config.yaml
image_size: 48
cond_dim: 192
text_encoder_norm_position: "pre"
text_encoder_activation: "relu"
text_encoder_head_dim: 32
text_encoder_positions: "rope"
norm: "layernorm"
qk_norm: false
residual_init: "zero_last"
Rows from block 3 of the denoiser of a small text-conditioned image flow-matching model, named by matrix and row number. Rows with one number belong to one neuron. Each number is 500 + 50 x the weight over its row's rms, rounded and kept within 0 to 999. All counts start at 0. Numbers have three digits each. After the name is the row's rms in percent of the matrix's.
After each neuron's rows are labels from the 100 images, of 14848 (inputs lightly noised), where the neuron reaches its largest size: "patch colour" is the nearest of a few named colours to the mean colour under the peak. Only what is clearly more common there than usual is listed. The data: photos with spoken descriptions (Open Images, Localized Narratives).
# gate: MLP gate (model.blocks.3.mlp.gate.weight, 672x256), inputs 0-255
# fc1: MLP up (model.blocks.3.mlp.fc1.weight, 672x256), inputs 0-255
# fc2: MLP down (model.blocks.3.mlp.fc2.weight, 256x672, transposed), outputs 0-255

gate.568 064:578444487478475572509490393475664491505483468528456506515453467524521489472537474486574569501487461528507514538473459244511488503535500507526490623560489484451508535389515447487558500529470514508462488535469569497527522621453497531556622493482578514404519509519435552506466522537468628505509543521554482486561628453533435563526460537485485493478513427475526520485517542473546598521418450531549449560514468508479538507536535430457422533497508522487534598552533500462479547558491570454523562419537474517432539510499486513471484552513440453513538428509535467411469528485497544569474467498465490565600529508468651504507528551508516555544494485458418466398472480545541460504487487508496535518537520440520526491503583467582376480454471479490460414536609362463548482526471526
fc1.568 077:559436465432478575553482381486627460474475476471505472533497506467545487493555477556554520481495432514489551479509416252518582529526492521529508622519509460466509476434551453493576506491415497496491539538489543492430510610503530464490609519540523479392533522508411492460469544516490578468522472508485478496550605505505418502548443552439480463433488517548512502465532523422514575483418515452536546576452484521548450535528479487506409463483483495523594523577497525483488545543436538488562548403503540510427512543530473468480590593490495484539582453506574508360525477536478553554520456511461564467568504463467674503517517515523515595524482440466477467441535426480510455538520488493593490548479519483511515499517620516547426534481528466477462410559578397477558495516469481
fc2.568 062:518390625501470413547505522482591558466474431508474570442620471468479512498504563490476490501556471517571490501511600587514546460493497487546531401441500479527491524610502500544496559434504440492512548545518537535474510443535527489449669558537521494426463531525411470430478478489519511474518537453479459510486402549559539561530437424489483480501541558536527506498481456592518490485495534420475509521548491511459481493444528500470539582513494587482458555489414544451451551389500396502498458410475383497518543531460500485540453608548498561523400570525554510478477444481502639501507471565484518583521490464494481529456420519494448540529482534521547499409486539477463513494432547497377509476525536486446513505554514540558558526462429511529545514510227504513471487529516491
patch colour: black

gate.281 116:545484582505420478531497523483478531490532543427537528439590496512551470468520550511566511545479495423385535525388500522457572497472545574482520556472530505578542437492475503466478555423465458576547478475503592469525471430475517531505368501505544537551494486547552585516489450557446606498530482561480422454505432499462449474461458532509425396497585527484605472457469522511559553595536494552478523513499461523426472525423400503536416506496460510452484489472395498479479432442504386458526549573495418496571452459492541506518478483448578540529491539457445539489462560494445469524481493639476470646508465479600430493439404490499464513561506505531555429530501542448609505438545459405448548454577474377544463501474515470464556519430545538537436462458415542513438503444393478
fc1.281 103:494527618555543479450482490538465517475471518551477580549670423486484502506522527506637479501479477493477495503499468727469443537520503519465432517592438570479429558502483488532500489521505515505476499542579558452532506446507533531504455499503523533546529499524549474471483460496553496602527509427506437497538424589451502527539509450559550530483533491400498474500486559480569577425468462587500547462470465432497540484488473499528360544506560435474459564560516561466435407477534531510485447537511457502527482534546484492545540513499442502521570470542426505549420521482568442504514520479469564581523511513516463558449508524535477469498516463450503436484551456577594472453542472508377453485429581233509487490444491505524505513454413511410550487524516521488483468530515602
fc2.281 115:485524532507526408570528550473484574503490457612501515509570484445423426447451488614513483484434454534523449415452532563503501540527472518448532366452496474432416628560422578521440473517547452501524484448503476462453477485481413486549540583503507487483495459405438492506442500480609582428452472524547451485426449510465521476549506506512553496416546422475530492495383494556590465546507562513480518528497524525515437428555512603556492575540515511433452527528524526505361607527424609493574483486521538435519527567561489497492549487480551495514467476506485413474440480542480547476547427540512518490444478578574495510558532502469582528415518492448495462490549631430537475470544554558352474440513515457549462445520490549563496495540538527427534561547510491511423512389420508
patch colour: white

gate.32 102:508492436514500549479426527426575496492537455556516515474564568495528536504491435455508487464569527499478576500479552521519500645553534449490491531519531510476406396514466480427544468479576508540568615548452564459417549501488500474465501566568463443477530461467447425503501495523534463457508590507441509549533443496548493493513503524484538403481478520419388548522457409459493428493383530530395513523612506558429554524541440467429448540546519495484536386405482542477464461489432480516445538595566509478575457545566472505565481576518405417476499499498403483448546504534489478485501463535474623489535547432519489617483437518411516444457533581625537493527519549547559540521617581592531523509513460454585524421507494513531426572535461568411511541542470467506550510464476536
fc1.32 107:481478549404517460570551505474561524596510559384486457527554487526485423455467475492470502532476509537534452447456486500484517369453503553512473506488499516567521483430490477574430589519486459507490448511500528599483475457467482541519479426450550580530548576546563477545584454498460509493497422511517453492467503505410501520469527522536477515503459496567635377478580597558497456454695474480550553489437529471479538471473533506475424524540484505570461545431501495542478552486612469514546455553480487516503456431410488447431542440420587583558466559443555499561484486438495474576481536591561421534513458550495492449482508436598474587525460466398502432497588459478504472556463438519445426477510462497458455550511475501382607376499539483535467414464497504510459483506541418
fc2.32 106:518530417354514597465528488580470510461521523593485531486500416553503495538400512515506489513440496429535544486510509448536468570495525548524528471530435537561460348544471457530499584450543506527483507474476474507522479492476491511483445463554545450403512481520560416489450518491459552484496489441576485440518509551573459487527545570587458470483535533518489473517578503518487399515455488502366535498427418565410409520508528495454517499448507532484499552624494485530470482435512483592534475424558428528495535522534523511470506459467565492533440505467524602428552536550559662553528473591498568503483524517502486602442534505515486499456418612553576456539583524425428523637420520630500462464538477511477495576472376528521541550515507574440486583523517519525539483536426491
patch colour: grey

gate.53 090:480476503514495576494486499568614424429521469584441474489534450506516526483530521483574519429462411514544518560463358483495534501489493503484492631542438447475456499438504507488540487515369527546370579500482467425464541448499510502493472502481591500516558515495381494465461559486475540504520479483502441542485640483506449507527484518462481476454492508445430514518460514357503644515411489485558496482485469462538519558417428476504378566530461493490568624537510489419493488423484591495481632438509532496473561507466548506500497461527427543461562452577419502484552521567503621552572411449415567490577562470442509547495463524542567471508484493467549498394459439483593522441546473440580481513501542544514528481571514557608498529454466457477498479491528534445514502536498528
fc1.53 093:572473480568494489561500501571509441579463607490465548422558455412441527417464558524533466470517470514548512443552497535451467620496438459520591464465535550497411552563492431553464547535577543487521470582507539441568544507486426513489494497495602489456544492467496490563464495500500464512475554559525456530496422542462585519510447479595573508510470540492425506545590547547546454476552420549592545521562432498442484566502580546542501515492433527424480471486472505464441571546609514499502534477583509523534526393505453461440460462420516412513584475562460450603449605522512494484510470439572530524430479599420466468510502486482423503557472492420458521533546495569530510494500626449455521416351562509484526541451448467597456447512467526462556524534503551497419411458571559
fc2.53 100:529544545496494480566534503539534440552501573519432459547426451452474449489495532457456480469515483480477494615561578482480561413524541448514483495523513524582523479566511452488538457428500417459483451526551548455502544447539566463528439529542426509504476485496453445517487472557523465536523414521558543524480587468515618466422432517602534502562499435503432529494538567543490486493463485558416505433525406546544499468494537499437560419588469531482439539460527491535533563489595500532537438522472445490469548392432489425615510452540545587493376538450416534538562542592572493470543540515473549523359500484548523528502481518520548537555506505534612489518455519623538453491513607520509464583583438496465529544471564506597482517544586387560599479537510404499603560526526540
patch colour: grey

gate.451 084:470486478494461564495488525564621460462518499590458502532510480473524536481558477515528547447452432510551523535496401468480572463518505488510467613557458459447465491429560445508590476552419522525374513541490470444469565466469469498504443511473584435482550515508417537481436572497472502490524478460524457524523656472538448481585488546464476496494499485459412539466490538405501657503386507478558515473476498485521490568459408470472363532525495508464552623574481499438534491394479593455476605490487547517441549485510536528478469494504464549486554413581431499464555480540539594464535377423433524462584530518444516523529476508517576455493496481480544461370494434487588486444516485474552466536511592533499538524628524563588509482422480454446472466554531483465547490561476535
fc1.451 091:461475540463483497527462497461505544521451410518503478565605431535440468559566547497596565406515509503500497485468500508508484497571519437478585453492523507514474522553515506403495526372545465515483487493457427524499417529618520591458501472382442461453444510545520415511454484481492551473459457386559573557576498564544445409471461526495441594349542494503474509465535514541452510413538434455574528545505440582512480423582451443538528499501475492502548526540485428566489555487448511434614507558565450494495518483483494525542523585466379515563505560476474508523517494504380462560518448434471510491447511549541507542509466620490489449604474488431500470425531494554515457544465488486527476468417507636434400467460440416485478486574513523502525602482540479568490494566547580
fc2.451 105:507533373491555482577476454421521511509507473571450473401391511487513546453466477434572578520565541609472499556551481515487465459504541474539511563469509586432493509445578508536524466592471459504459537493418440472534416441634483515451491458458497497454423543449494550496431490489511582478502557392467419554495480390494350472485537492394439438348507528466456552464503496481525500539528413499522539465548536563487527585437416451445481523543529470520524581527425609525491542492496467537601438527531513564559519566472502508478500551454373426512535531475471517462493471482454523442517550565441490520493508500474515511538507578551494482461423515650525519477507466513502475477443544522489439507541517582404565496533586493534565470440538464527439582595478517477429482506498528
patch colour: grey

gate.563 085:441536487535486489449511486518506479521437560486459472470494518519536436533481501454567508463515474502483531537492425504466533537503698504415482587571460466459567285610538513522557536491459520542529457464419510424514415522546561522554506494504568581536516492526486468471542545632593516556474465570490457479466537455484512499406499421507498477472510551525506426544484541543587502470501455549546327514602506562440505473525492481548559407515468520421502526493566546470533518523486492360458503469447430454481503440513607578462483470538465523511451553542439466504591417514491515542519486480495483509424499447423486491416496519526408470510469498463506425517573581557522503517453525487429525415536526346504543461512487452537491498476483554566499510508489525597560552499530575
fc1.563 088:526582503471600524474486508557543423480532492482513533620579435483452442515492556497489494437474518544586502534536520465513564500481587424557514403431521459471427533549530498553604516515596539463495500568563506479497522571521533527450565508512416437498565499462500403425393629556573451568471500510433529518452594474481535547570517537542528541531540431513453554544553504593479520419474648493475404490440476505594469472570543497495528452428551554486521487522574479430437525476472590526470499475502494523458564534613486469493459523524416470513543420549467485521477432540580489457556467413530601528545552493466564522523521495539522412446521413467472475494524507512427488551456565557460465460450595456484500453551471560606490465482419460448518576573580494451564461541525529
fc2.563 095:522488458640546425491518545514505519442623482520484405560423536472582470517454450478589530463492460549488385544452442444510557492594498553411564518490517511468520543510564517534486489501497411525468467338476567466492485515466556514411430614537446538581474491480504494476448427614520511418517503462454466502483392520449493510466481512446519507465393427446422604528493590583399506473552420463486431446496531535503533421541421498475426524501482423503442637448437554481426522427430509439472431499532573549481587556519565468520444530441459558499526501534531489529535483512499612437546537454468489432498593461515526496509476557477532426553456517429509455479503528390486541484548443534533491525504517415508543508440495575450513462490509456489495482562489476488446476510519551
patch colour: grey

gate.647 086:490471419533582567498534494558500492611555535520474480501524511564534468558468590508491456553462430510562450506465480533451490540530617582578503489495561393531495560510446576536529546569494511515548478485484519543550429516500560474515489510520462528497514430447447494516440591587478415518377577581478611405437586446449549539478575590516486490503433509512442489548409469451485511416472528442494485509563598389523459523462584445486662481482477479530503405527521565500425470441495489577517519434540480520503559567550544484495457453557478497443521500488498512500574563442469697511468534551476529542487544532510488494518515488490480476486428471436515488496493544466418508472448415450481524487426535580532458534424466544456453507533471557507614512510480615464552519404475499
fc1.647 084:422528515525469494474450493549573434475423502513489485502450523451555566556511572510475477481445471492563573515498520524475501487453486456478466557548443531455446513503553435533434490518543487469416517490535511469391530533417452479486437487514528509537554460478523559515466473478473495554585485507466462581479614463522515480541475417503510438441485511435507497524439489398629553413355462551630569470465452524543526530413546495491530549547493426451533567508630493504508542552476671503431558499477547556550511494402447439514513415571456479563532431599421476560530530546526432496556466462455524476477593515424459539505547540520558506496448471498478529417456416550491530434539555422501478598523581436557474499455501556619536519456398470539452513469585479535514488598433496
fc2.647 092:466522462574518440493488451558530518534554554490473452520473482461593555483519518607516484433490450457468472521444454528466571475442529604507444511456557454483624455498535525427499447564447451552510511453490535477573517441466398499486566509474496517506568426508463439464468410561516492510477515466488370397461422581509484609470507448527507493493433507439435541498502514553465471543478469448470530511537554404457476383542495484487507506437468454536514462491495529453620468587465522450421447456446488450433476595574510505494527465512460478484444531590478541489403560544463580539434448443472451481541446416547554488434463478549601468452411549475592555547537535540472488481471419575553520492566441431493591502435491653515584486440488461452514521464555435610425511488531460
patch colour: brown

gate.546 090:471462472489503592459477523596620426492470453570466491507511486536498536497513500500550538442484432546610538521498432500509558497492516504531460607542421426422462466489532472503568482516410569551383528538515471444511508514486467512462461498469553454510513525520391538459422572487449541501528552463488510494540686451510456492552478573448487468500490521438469520511403474359514564497453511450544546504479524482544529535436475443446438542528481531457558618578477518424493524467485573532462638351481506522468587506514491487448501489556445526429539446537459498498559491565511633498523387440436557483568521493430510520503452514542572468463484480477545529400491433495552467421555481494581467551525572560504547498589485552635470514443457425502519499567490533458544470503519529
fc1.546 093:512492582498551506447496444473514555571493426418419434569486455525493504522493448546465577411553574462450434551529508478492548468484470480476535498498552494476587519538540503513435367536489541555531495553514535502472453528605504643519536572519537505458510486546476431515535437372456552451520626468562516449549526489468542473477477452486495602535508405495496426503548422422495513482582544501518509490421367560499463500493542463433389587571499569563497544515436553472535471542532437479501468487546379559461409429521561474477488499482525522470472424559519619480521480403483548503456416479548464481490530568601528541458435470568492507502571457407464501544495550542517461446386637518457485452520482510511512518557547440517518542506510429443538491550480540546440485475574559
fc2.546 110:470512449477489533472570587466508528582505455438408542484521493468547527603556559470473563616599607522522530447479470514521446499532474527496526493474543487510434515418486459496568625421522450405520484556447530524464513483598502627413497482467468513455481430431480610521541558434496571475474408504523534478491512496526551528519517533454444427523526521445533596482545456554522483494578513504506515452481376509503477543506587548524549519515518482583505558506513467438423462503567612557524489510490555479529476408491600455420521471508526475483522595472446442520481490563515549518482518555482550528454459523416498422523511446459503461526538579639552510583527451537493471503417674472538455533489550493540461497544430410567475579452560579476521499550542423464574536470524566
patch colour: grey

gate.180 069:481582459558447477526482626436395532477437518472486538483408499483437541472446449439464438551507536409579493456510415477469513506480516559428495391587484534464588478530447574388489521508522461475462457552500383446565442361557452537519421449431512525588416513492562553477499540437449459494551521550502545517436556532573561444461601472511528528502563470476532514497543505531467451428550528489504532441434492482451457486530472538477582414541516477440471545470432513458515523435491483380564397535454499536456514514417483481428493379509492553569456520503477530550461520471491428510434568428494466466420456537434482488433479524487441430527475626495504569524464571571481533439506462513477502510506404497499487457467452495421544499499546561487507573471421608596479491486492565
fc1.180 077:481400595453612507439466341593634466563513469514519575533590428473493481500494441487501490504516514446446451493522530485567484464509507491620508588482459437555476493502478482544471462548422528479489491525469595523450503649555502476541617519510544519413548483535435424511490517578487503500482429505550508515489475520477484516580393520504518510477440562502528440547444527469538552527497529520443487573507496484597548492533574513512452554474513499524538500537622472510519422618587538568471592507490495541493488530494512584544564462504499506482534485524550377460527521535523483485514423519491468596497512503549535552520566488558520601395482425466433456536539469504560382519450471499432503534522515494453489483528601475494501505520460450518520378541598383398537460537502455
fc2.180 074:424607430620549549488474497504495483544528643435469410528497519436556504454463452499508529457408550530522475573499374572449440530504561537474489579490504563480540463368454466416526393592457570519555464432531560506448494481475485482507427487475463517519471412454575505568526465586451507488452512537503546507536548466422417433470475535528552501513500378527493518513501564398478452406464446554527490495468541561533548488496485509488470439467439384503538412480520564492544536564507532526468500607492599534482430460554543522471455468513488468452557392472433482555515509504510409429451575449491468434415536504526455467494494503459568454495511480506591513616485510497517424406508466487615534539441476523528538490503503484455443429586530431530449442513561495507484511421498450
patch colour: white; pink

gate.334 100:523418505537490470502488523469443480485414497544615566564502606513469452533545554459554454550408484505388584542422566542490536454419443605539498518532544451554527490524473533488486578392489449486604504518455428536587423488456423493486442403532508521546498490525485520463532419587440477426626442551502486461368474611451483470456486468517511478493511601549523501476461563521516461529517498576465431505466545543465505472510440511496563496484531469469453540531440447546482493510476436490536486535508469536506464490475485498519570462428481561475486582389490500482451517525472457482544552548498417577440521568469487456468447466508440508552456487512558445574550469487555356403525423429500494528549506480565463454524537565372555481503607510487417588486394515491434519412506532
fc1.334 084:490489492493553453474488512541579393451458484455607540523473475523435483631501464545437507542428519517435550529545557428507495466483598531491475449531439475535476454576529549516490488443577516401544451364387447543549461505458522449466514506590476438518505508537490596441447516555467490524489446510518419538410446335461552469468561555530567506506494523603492567507457534584503480457466551555470469515478555557465525480530564521411626477441508532541433526648508517489507562536473552533511448531503480570542476520488555596575527439537461545444382570476458485528580413575497464526522532432506490569449554524419494467470495454501461436499503547538480433576554502551525487456504517559374470569528521455563470391555493584510562493518491498495506516506481520542525535442494533
fc2.334 092:479515461390482469514421554567452597571490584519516594466435523502536483473538563529536465558565538489466569563483585546499520504470542368503514394563561497563505564557489433486542487448575516430444633605475465500387566499525555535515464424538520511486518516530479610548540599461362465535443455450478571454651504397529501472515494539536431442488557547463543498463494477501474493504475524548458459523534507482498482575532477525449620442508581540507482443444507452501581487480481531537492511452471439556469513448541530505488577526450514435451417477402529534495480535551509519597505481458473489590536509513446461505414541520562388507526475546500495546476417464511551533511438546516399480560519495515517544550522506445522492523574507517432523385518492496535498625585496477
patch colour: white

gate.493 100:548484531585411487599472494486411533531557561412551443496504514497534481525534467507483503552459509479432466518473507499496650488525554514549560521485632509583532516483487487512438590501476422542490489564450638471495430466505544513510452506510586469522495471506548454554511460527534516442533529534487494515466506501484441436490503416523420538499546537530516481420553514506602451531529532557480473510476488574473506492471467578452528500494542381509473430373480525569437493447468415418566524600521532460537459465426495444502534534425559545641429524465458530502389589551476405493562503576508478539534486468591480472500465496457549498526447516514555326560566586501567507494547486390509549472546452475551468526469508532445533490440576550440467473474391484546432430482410499
fc1.493 096:436571541546505477519481509498523454490435500542569524592484470523450530547464552526477488508483538502494456506575557633490433512543442452488456448575486553464416619451481486466444480569506459510481501455562527442474457491525505491488477563480495466541506470526509421614451484448504465545548554451412525546482458465437515508561555473597505549489473492418525522527491567425587554449445506592496531387494490460526613491456507569412538549471611391540457477561601546589431460508492530473523480553554578484520483493412505500486560533545481534467518429585424534610370539540538418487522596444414550517524544524497515500485508504522575415452480473458477554458598512554409496502513529531453490554445524524541420591413445539560510454489481506349562530533531540563537459549508515
fc2.493 090:484612467507459444457500588490382573554527443534462532552505471472538469420438506604534477436461481475543381454467440512498418463572630570456541383513524452470485606528450555522544489578530429484507471573445501426436451454427513535505560548428500493466535462430503472425481527562506527458421468489540491486456484437490527555500478456524515580470462460451505581438415547561496516515488510505542468495426501528438478524463446514451574528482523464413477507548569533488511511507528567484483553411542444472484430480537508410490535436483483492499422453602480537554479471471491566549531485545429461479484474542559515503547634541432518607509483540499380588548504611502568457537510486571409501413537479508588527458525442548613477492528465578483482554550593581506507528482550480
patch colour: white

gate.670 077:441502479522502549465476506577597400460499497553430501505533461468514542494544461476540524440473430500542531541486395465517604460525491501549474595566421435434444545468484429525551503535410519544372523467446466459454552496471494551525453511456600478485569530522423514521422552498488530504536496441508476509526655470513433478591489519463461500465520511483428536503482567350512628526399513491559509481459498450534547573458422467452436558551506515482547630562487523445535468423454572471433639442498539483474528471488515506512498493510443594472553394553434470454544469545525583496551370438408544483594523492423512530550455514536558448473499495471526466388524465522564500449524469482509430510524589542517555515592510539571516524447470468453472469546533490492546498561509525
fc1.670 093:459478408519494574437539521486494525455494589478434532579493488431448500694453447618489514503581517543433491484456455491360472528528501518557476487520527548563483439560505467515445536519465510512445380484491500444538495528425496541542442509546450471536529449566542542465459507500479544468441537488439474477568513488500465442522498504472467549585418500470555577495337571517440506534449580516428499523542482490468532474491490455489486427573452513441563489564527501473479511450480488539494498531530489583544460476621569438430532465550486500505473464544417481496484483454573450447429501596555508482434583486457502502426559608429522569555577422404508488434431467578448502567568488486523468484553589475563472518484614459573410523476455510554494488480458515505383416516517440
fc2.670 105:444543518494445435409387466495567523499462525484456479525508496400442429470499640520538516480587529508494532622440470477408439539466523476450531555462470542475492522457445496404555530537519455460491415461440617524548445449428488463530465503452590552487528536380492451527488462495515575489473574497490544481509518481549527478484452491542359489570531493553523375533473559513497490491436471582508486561542525487558534509410478458469462535530479543483531468461543509546391592537544494460440496474441492423477417436521435577545528560509483428488528495545443518493471521531425436622463510541533387508430468534513519482492513509493574565525482530533492497382520559656487494442497515520466558513492507518531491467407461484571486470529507437476572510380542487455506534509442345
patch colour: grey

gate.294 070:544387543467508439493538483493419409497517470467488461501710551471536527514500584546441505470459487469566541474574463281491610463439652542483514451445488564503517448607510499550466536469494519483509454498549484457408572507463480563482499514503485477438530492520630453448453521450499573500487454569503415466545552526441469570522544553492510455432567473478554502484516426499446515442476479551551399552427423472507541497481553544520552451454477529471498475486472515443506506511472507432505417496517598563503510529490452491524418498462524482469540505489485475455663502514510481523545472428515510511512508539457313534462554497510471548601483508473495554497433427471522489415515552504453470520492556471516510478495619509565469548471491429522423534497537497464452513492503453
fc1.294 081:511393527563559427474465489508442399487469463558513463598704557541454550502500482529468505510458458461524500495605446301509572498556573466502505462568445515507543533553552496525534520526464476499475465443484416557390549542479500465448528565539549496449524479507509497465453434449445504499501486544502449502476523580486519567511500623453510478476510460519450497469539478488508575378425497565502377583436481442564542541448548484412471512476525481530549495500505504509433494500526631528536403492456564552499543527494463504497484431519467539494539472504533531487644543492545552496432506421505552585553528540467311585482488473565483536510461531471527482472496410534545464475502529416493545464463562585512516488490620523584448505492497484516505468549489493481483508467485545
fc2.294 075:486484523580531447446552500449532542462405450497537552529396598511502453545498554593546521483536503462571420507543506611504509530479460503372544444433487550489448491533533500545532488483493402528481492426458499437455475510501530547465520511516456489531458442473516443417511508478534623442566509465504465525505490463480531652493556453513469585523484555575475533534429524502508441455465502462506482531515485435452620481530437470442504542454489546535457570499573544506542420434524475490488549339555402480524432475528565503510549482488470528563386500640543454565453470559438599559465405549457513561493559521453549471442499501484545485565525511456405447441489624504486464480500501492426521414561462486499570483538409611578521551424506544504435498528407482521466508474482564
patch colour: black

gate.187 086:584500546506544443531447485462460480553518476433474476578491520532456426471515608481506489492489472525523556480472506412532539461443595542542461501444604537520525642510503488498512540510525569459485478434537635538486462459497394565435408508509483503467567506507527407485473489508534507503494568520426431481502502487437484562439516527516478405434564466440560432552550503503469414398520521531540425533495425498459467503414565584523533538446537450502442443451524670443439484550505433491568453481518549547557575559542444411506524528540513500490497473443445422490720521528532466500500516518555498595520506496528399500468476442508492479451401429462496513544496623494533486433527530443467569490488496627536467546439533477527461531528551486528467517510425573526453480487464465
fc1.187 094:442459494380525610502523512549544451436491475502496572504507461425499534523521405537458527543503557525480518480593441588500506542533440469527497525458424480489469406506510508527490449561468500529530469539502484415424520534462606476501547525472451495494561557508481591550505591479474501510468437463540554506501495425490431484565491476521548449467463516507441504471438487509403516623476503460418651498504574413479580600540469471498459592536471553556519535592457606492499504440498542538439567497493465472476457530444475541475503518483501508433506514552569469504274499532489458473494449496423538423505495534453573593509513540487488512471592493457497516459527364543422454513517468590534451550551546393439526553615491587574510433517459520455561491517579453513535546513536475
fc2.187 092:527490436486370498519514528487506417505582486556576453467488449417484530511451451522533527549468470518542436451471477545560553530575538510635474517411513468467537454574478510402518542569486462526560447355432598607476529542468524526563487509400631451498553574536486612542454495459512452552460453514501543419417484574449522473494589470485572484525479431405502484427537506521549517551454535540491468464432429506496500455490613616535458524526518444490513445539465475534492475556469571391560400600487527453458492565499429443449511516520549467558489567405450586403493457517497532484514548476473473442574405482500542449563493508537499489437471595483545512469466480481483402489500556456572553538505434578573466511509483456467513460568494544467553494507513501499548540467536464
patch colour: white; pink

gate.171 069:526538554446535489492539552517564527534569545504474585462685527488424508424517497504436480498532518521530464483564502640441561511588431516548406414541440477509529467515552558517566459570488541449531508434515507496469606447501453433515472523527503462515555516537466517556522641515505423533474475520486507532537438509528464416583552436530511540532515472490414506520429467536492490471425547553510397483523489478497486509498406549402389455491537501580522466653478493530478463416546525560537471537539434487399515559584566546469487503497431480468464457631462512525528432462517452484483474519491580593487491517378387528570475481488523469410551550504524450476518480533534514446471502556374480567442528495453509559527497541482519484521510539457584394463516571503484567524536457
fc1.171 082:507483477602498457439498460463475472552499425504488502521624436511421473493528466529458456497481468466570489473518497689544590446526622522465491424488454399540469515550490534501506509496579451469446515445615496541621562450486532508394506563434480458487496460470569433463509588464478509446432489501595571535511530448536541504493625497498493517533348461628446501519523369548511467511502551411535382473448490483553509455440590494495436587458535498512545404479493493528535565469513526540536518493484565458486483464486498481485504525474497553503492494455551559500446477530532397485478536421526491391467463516456457486547554461516558503446490591471554434529513540503500437532562455483555415515458548529380537497588460543540464474523480411442596540481482485501539462462518501
fc2.171 081:533454542520469499461510510455495469516473439458514584508436516571531549523537460475445505445552503471536470519516486323550473508562480480492486476405490459459527499558541513597574514476417532436532561469438551575479476486519517528538569459488526491465503508543522498439497587495586583422545518477518458472458526562464543597522546428481472516555535584613567597505462442535452569422534524438584362457476469467390578460491598469395465424458515547561507468419562521449424529470472495428571483417501390518528519482400510438518465481483574523550431533633565521537620519501518543500485426473494579551494491515414556518481459435454427525533535461514451479481484515477506485520530468497472431410520545550504508445531500497524538537448440622460491567488402501525504496445427468
patch colour: white

gate.196 084:485449551560431415552495521588387452522465514500482445403442462451570484457530503494591507472476411457519527535508535538466515528473425506447453417605525502486419617531528468513537478485504482511436435483418460416596536435448549512419442536539587461538507497523567540482475469471559522507537522482557511516350565518519514483519577615509535470590539600428419494529521577387516481541496491517467498453446450535467476590434521531471544468513493446451488509493438508543638527471419477509455510511447412533531462425473532466518521455522531523593464518523461405500448535474544449497551503453444449436471543529463485585470475531584443447608567569491534499563474604549575568520561537429445508448520496589546529501506554495484521511517551519539510581455423592566554488533488541
fc1.196 082:569471511515490443510543520523412254501564500527464527454450455494493537540500416493399512547472484503524561503501582428489509466457462488452465452620587488502452484576514538521449575443492524492526483469493506487422519465512498483515508511525597545556463475545512478460443495524427498515531479520513413412482526528460549492462543409474484495441496576532495459553484495484492464564567399524564500499465514541492577476474561488612589423455512372525519464478521485551562558560446500490556538542514494504468530433448526519522485475447519553638510521537520530444460564528479441568506589476496430593429477524456550443510558485568494498523476564458483399562476493482673411507488462391456498435491506548503522411406540432457522502506557449586485579484420560548455547469488483
fc2.196 081:549480573465496432537498547476558531452543402546523457431532421508451464480554607535332491521523578523520576503475544482582552500456489385556532435448552455423543592547473580546569559448488513527478544510403491531437511502513522514373490500531514525526462444504399471507475534401590426556482476508478467467498578437561590503467422525507486469466530550533478429406459382523576555593530562450465525530482538426439455510544483527536450530485518576559561506567423534488629467472500476479491485499539363439433492565470535520500579509528543475533425520408504476517492481499492582594508444554480474473519500574426450511408540509549390512535447459458500478461529592517477532553464523557419535493576465491460455510541495516556484509527500490565567482464449546529491516544508550
patch colour: white; orange

gate.265 092:506488458521490563513520474461577473468524543490526516541474458551505529473490510488504456473476454474460540566432433591483694488489548565517508635480479437523539619439516538466497499466449501487484463464539560486478412480472506524504473469497519510499493518526453553548445583511516521501538560547526445497467526349474421466491537596486435484425522475511505494479551504477511607462374511505583463521501492521532489535406415517553470492466487468506516542663495599478374504438517485448565528486513623526497487557447522438484492536545511552417513482533431565477366509570498549586545464497433572675550489496463437501465432544521482496533397486471528453463524506499533491383563469448493598523545541514567477540593521572577553487451494529448473468512488511538462470458437480
fc1.265 082:431411503412556522488530421456538620555539496481514421421461668463494502518559544463475565528528549540535562410585512459515471467494552482475537509586546437581526354520502452490423443501533467499507572576561478533484482523503546520505432453547423461517507500472473464528522440555546561425493496542463610431506519432506487488460517506407569497508513563554509451532447489417459432500605474493464502547578498473404492448542520514603556496541491560529516496494384428492613549452518405550434418475506459474509540469484530511461490448544534505453512484428562449409541452479469506493494532574563405400484502525520584428488517521476512549565504512504593577518475472490419539521483552491578475473514455425511506479485546390455443493520534481639512494492395445519521527488467473
fc2.265 096:524422498523585509503478519485449534463486476521509563574480573498459463568530518488423568461565597577446549582551485530530587529497436428459487601489483594512462566504507427544489510449458484444501517557567461492517533487554487519432481509574517517517443484550537453503578511452519474440575545465470426535582533378557554501506470549507509493556511533523503474484485495477511530480584468472523514474557477480604465506524507432593425476472486540469558503376498566465268517513471492540512553521515529518483569498483486553471451452499523560416540514534585442534409547502468473522479472498577602642434522530459506557414489446510496514462531443455379426486569510511468595391436505455481377502476595522460465483452569389446530523454575483493463478491511500458449468529505539
patch colour: grey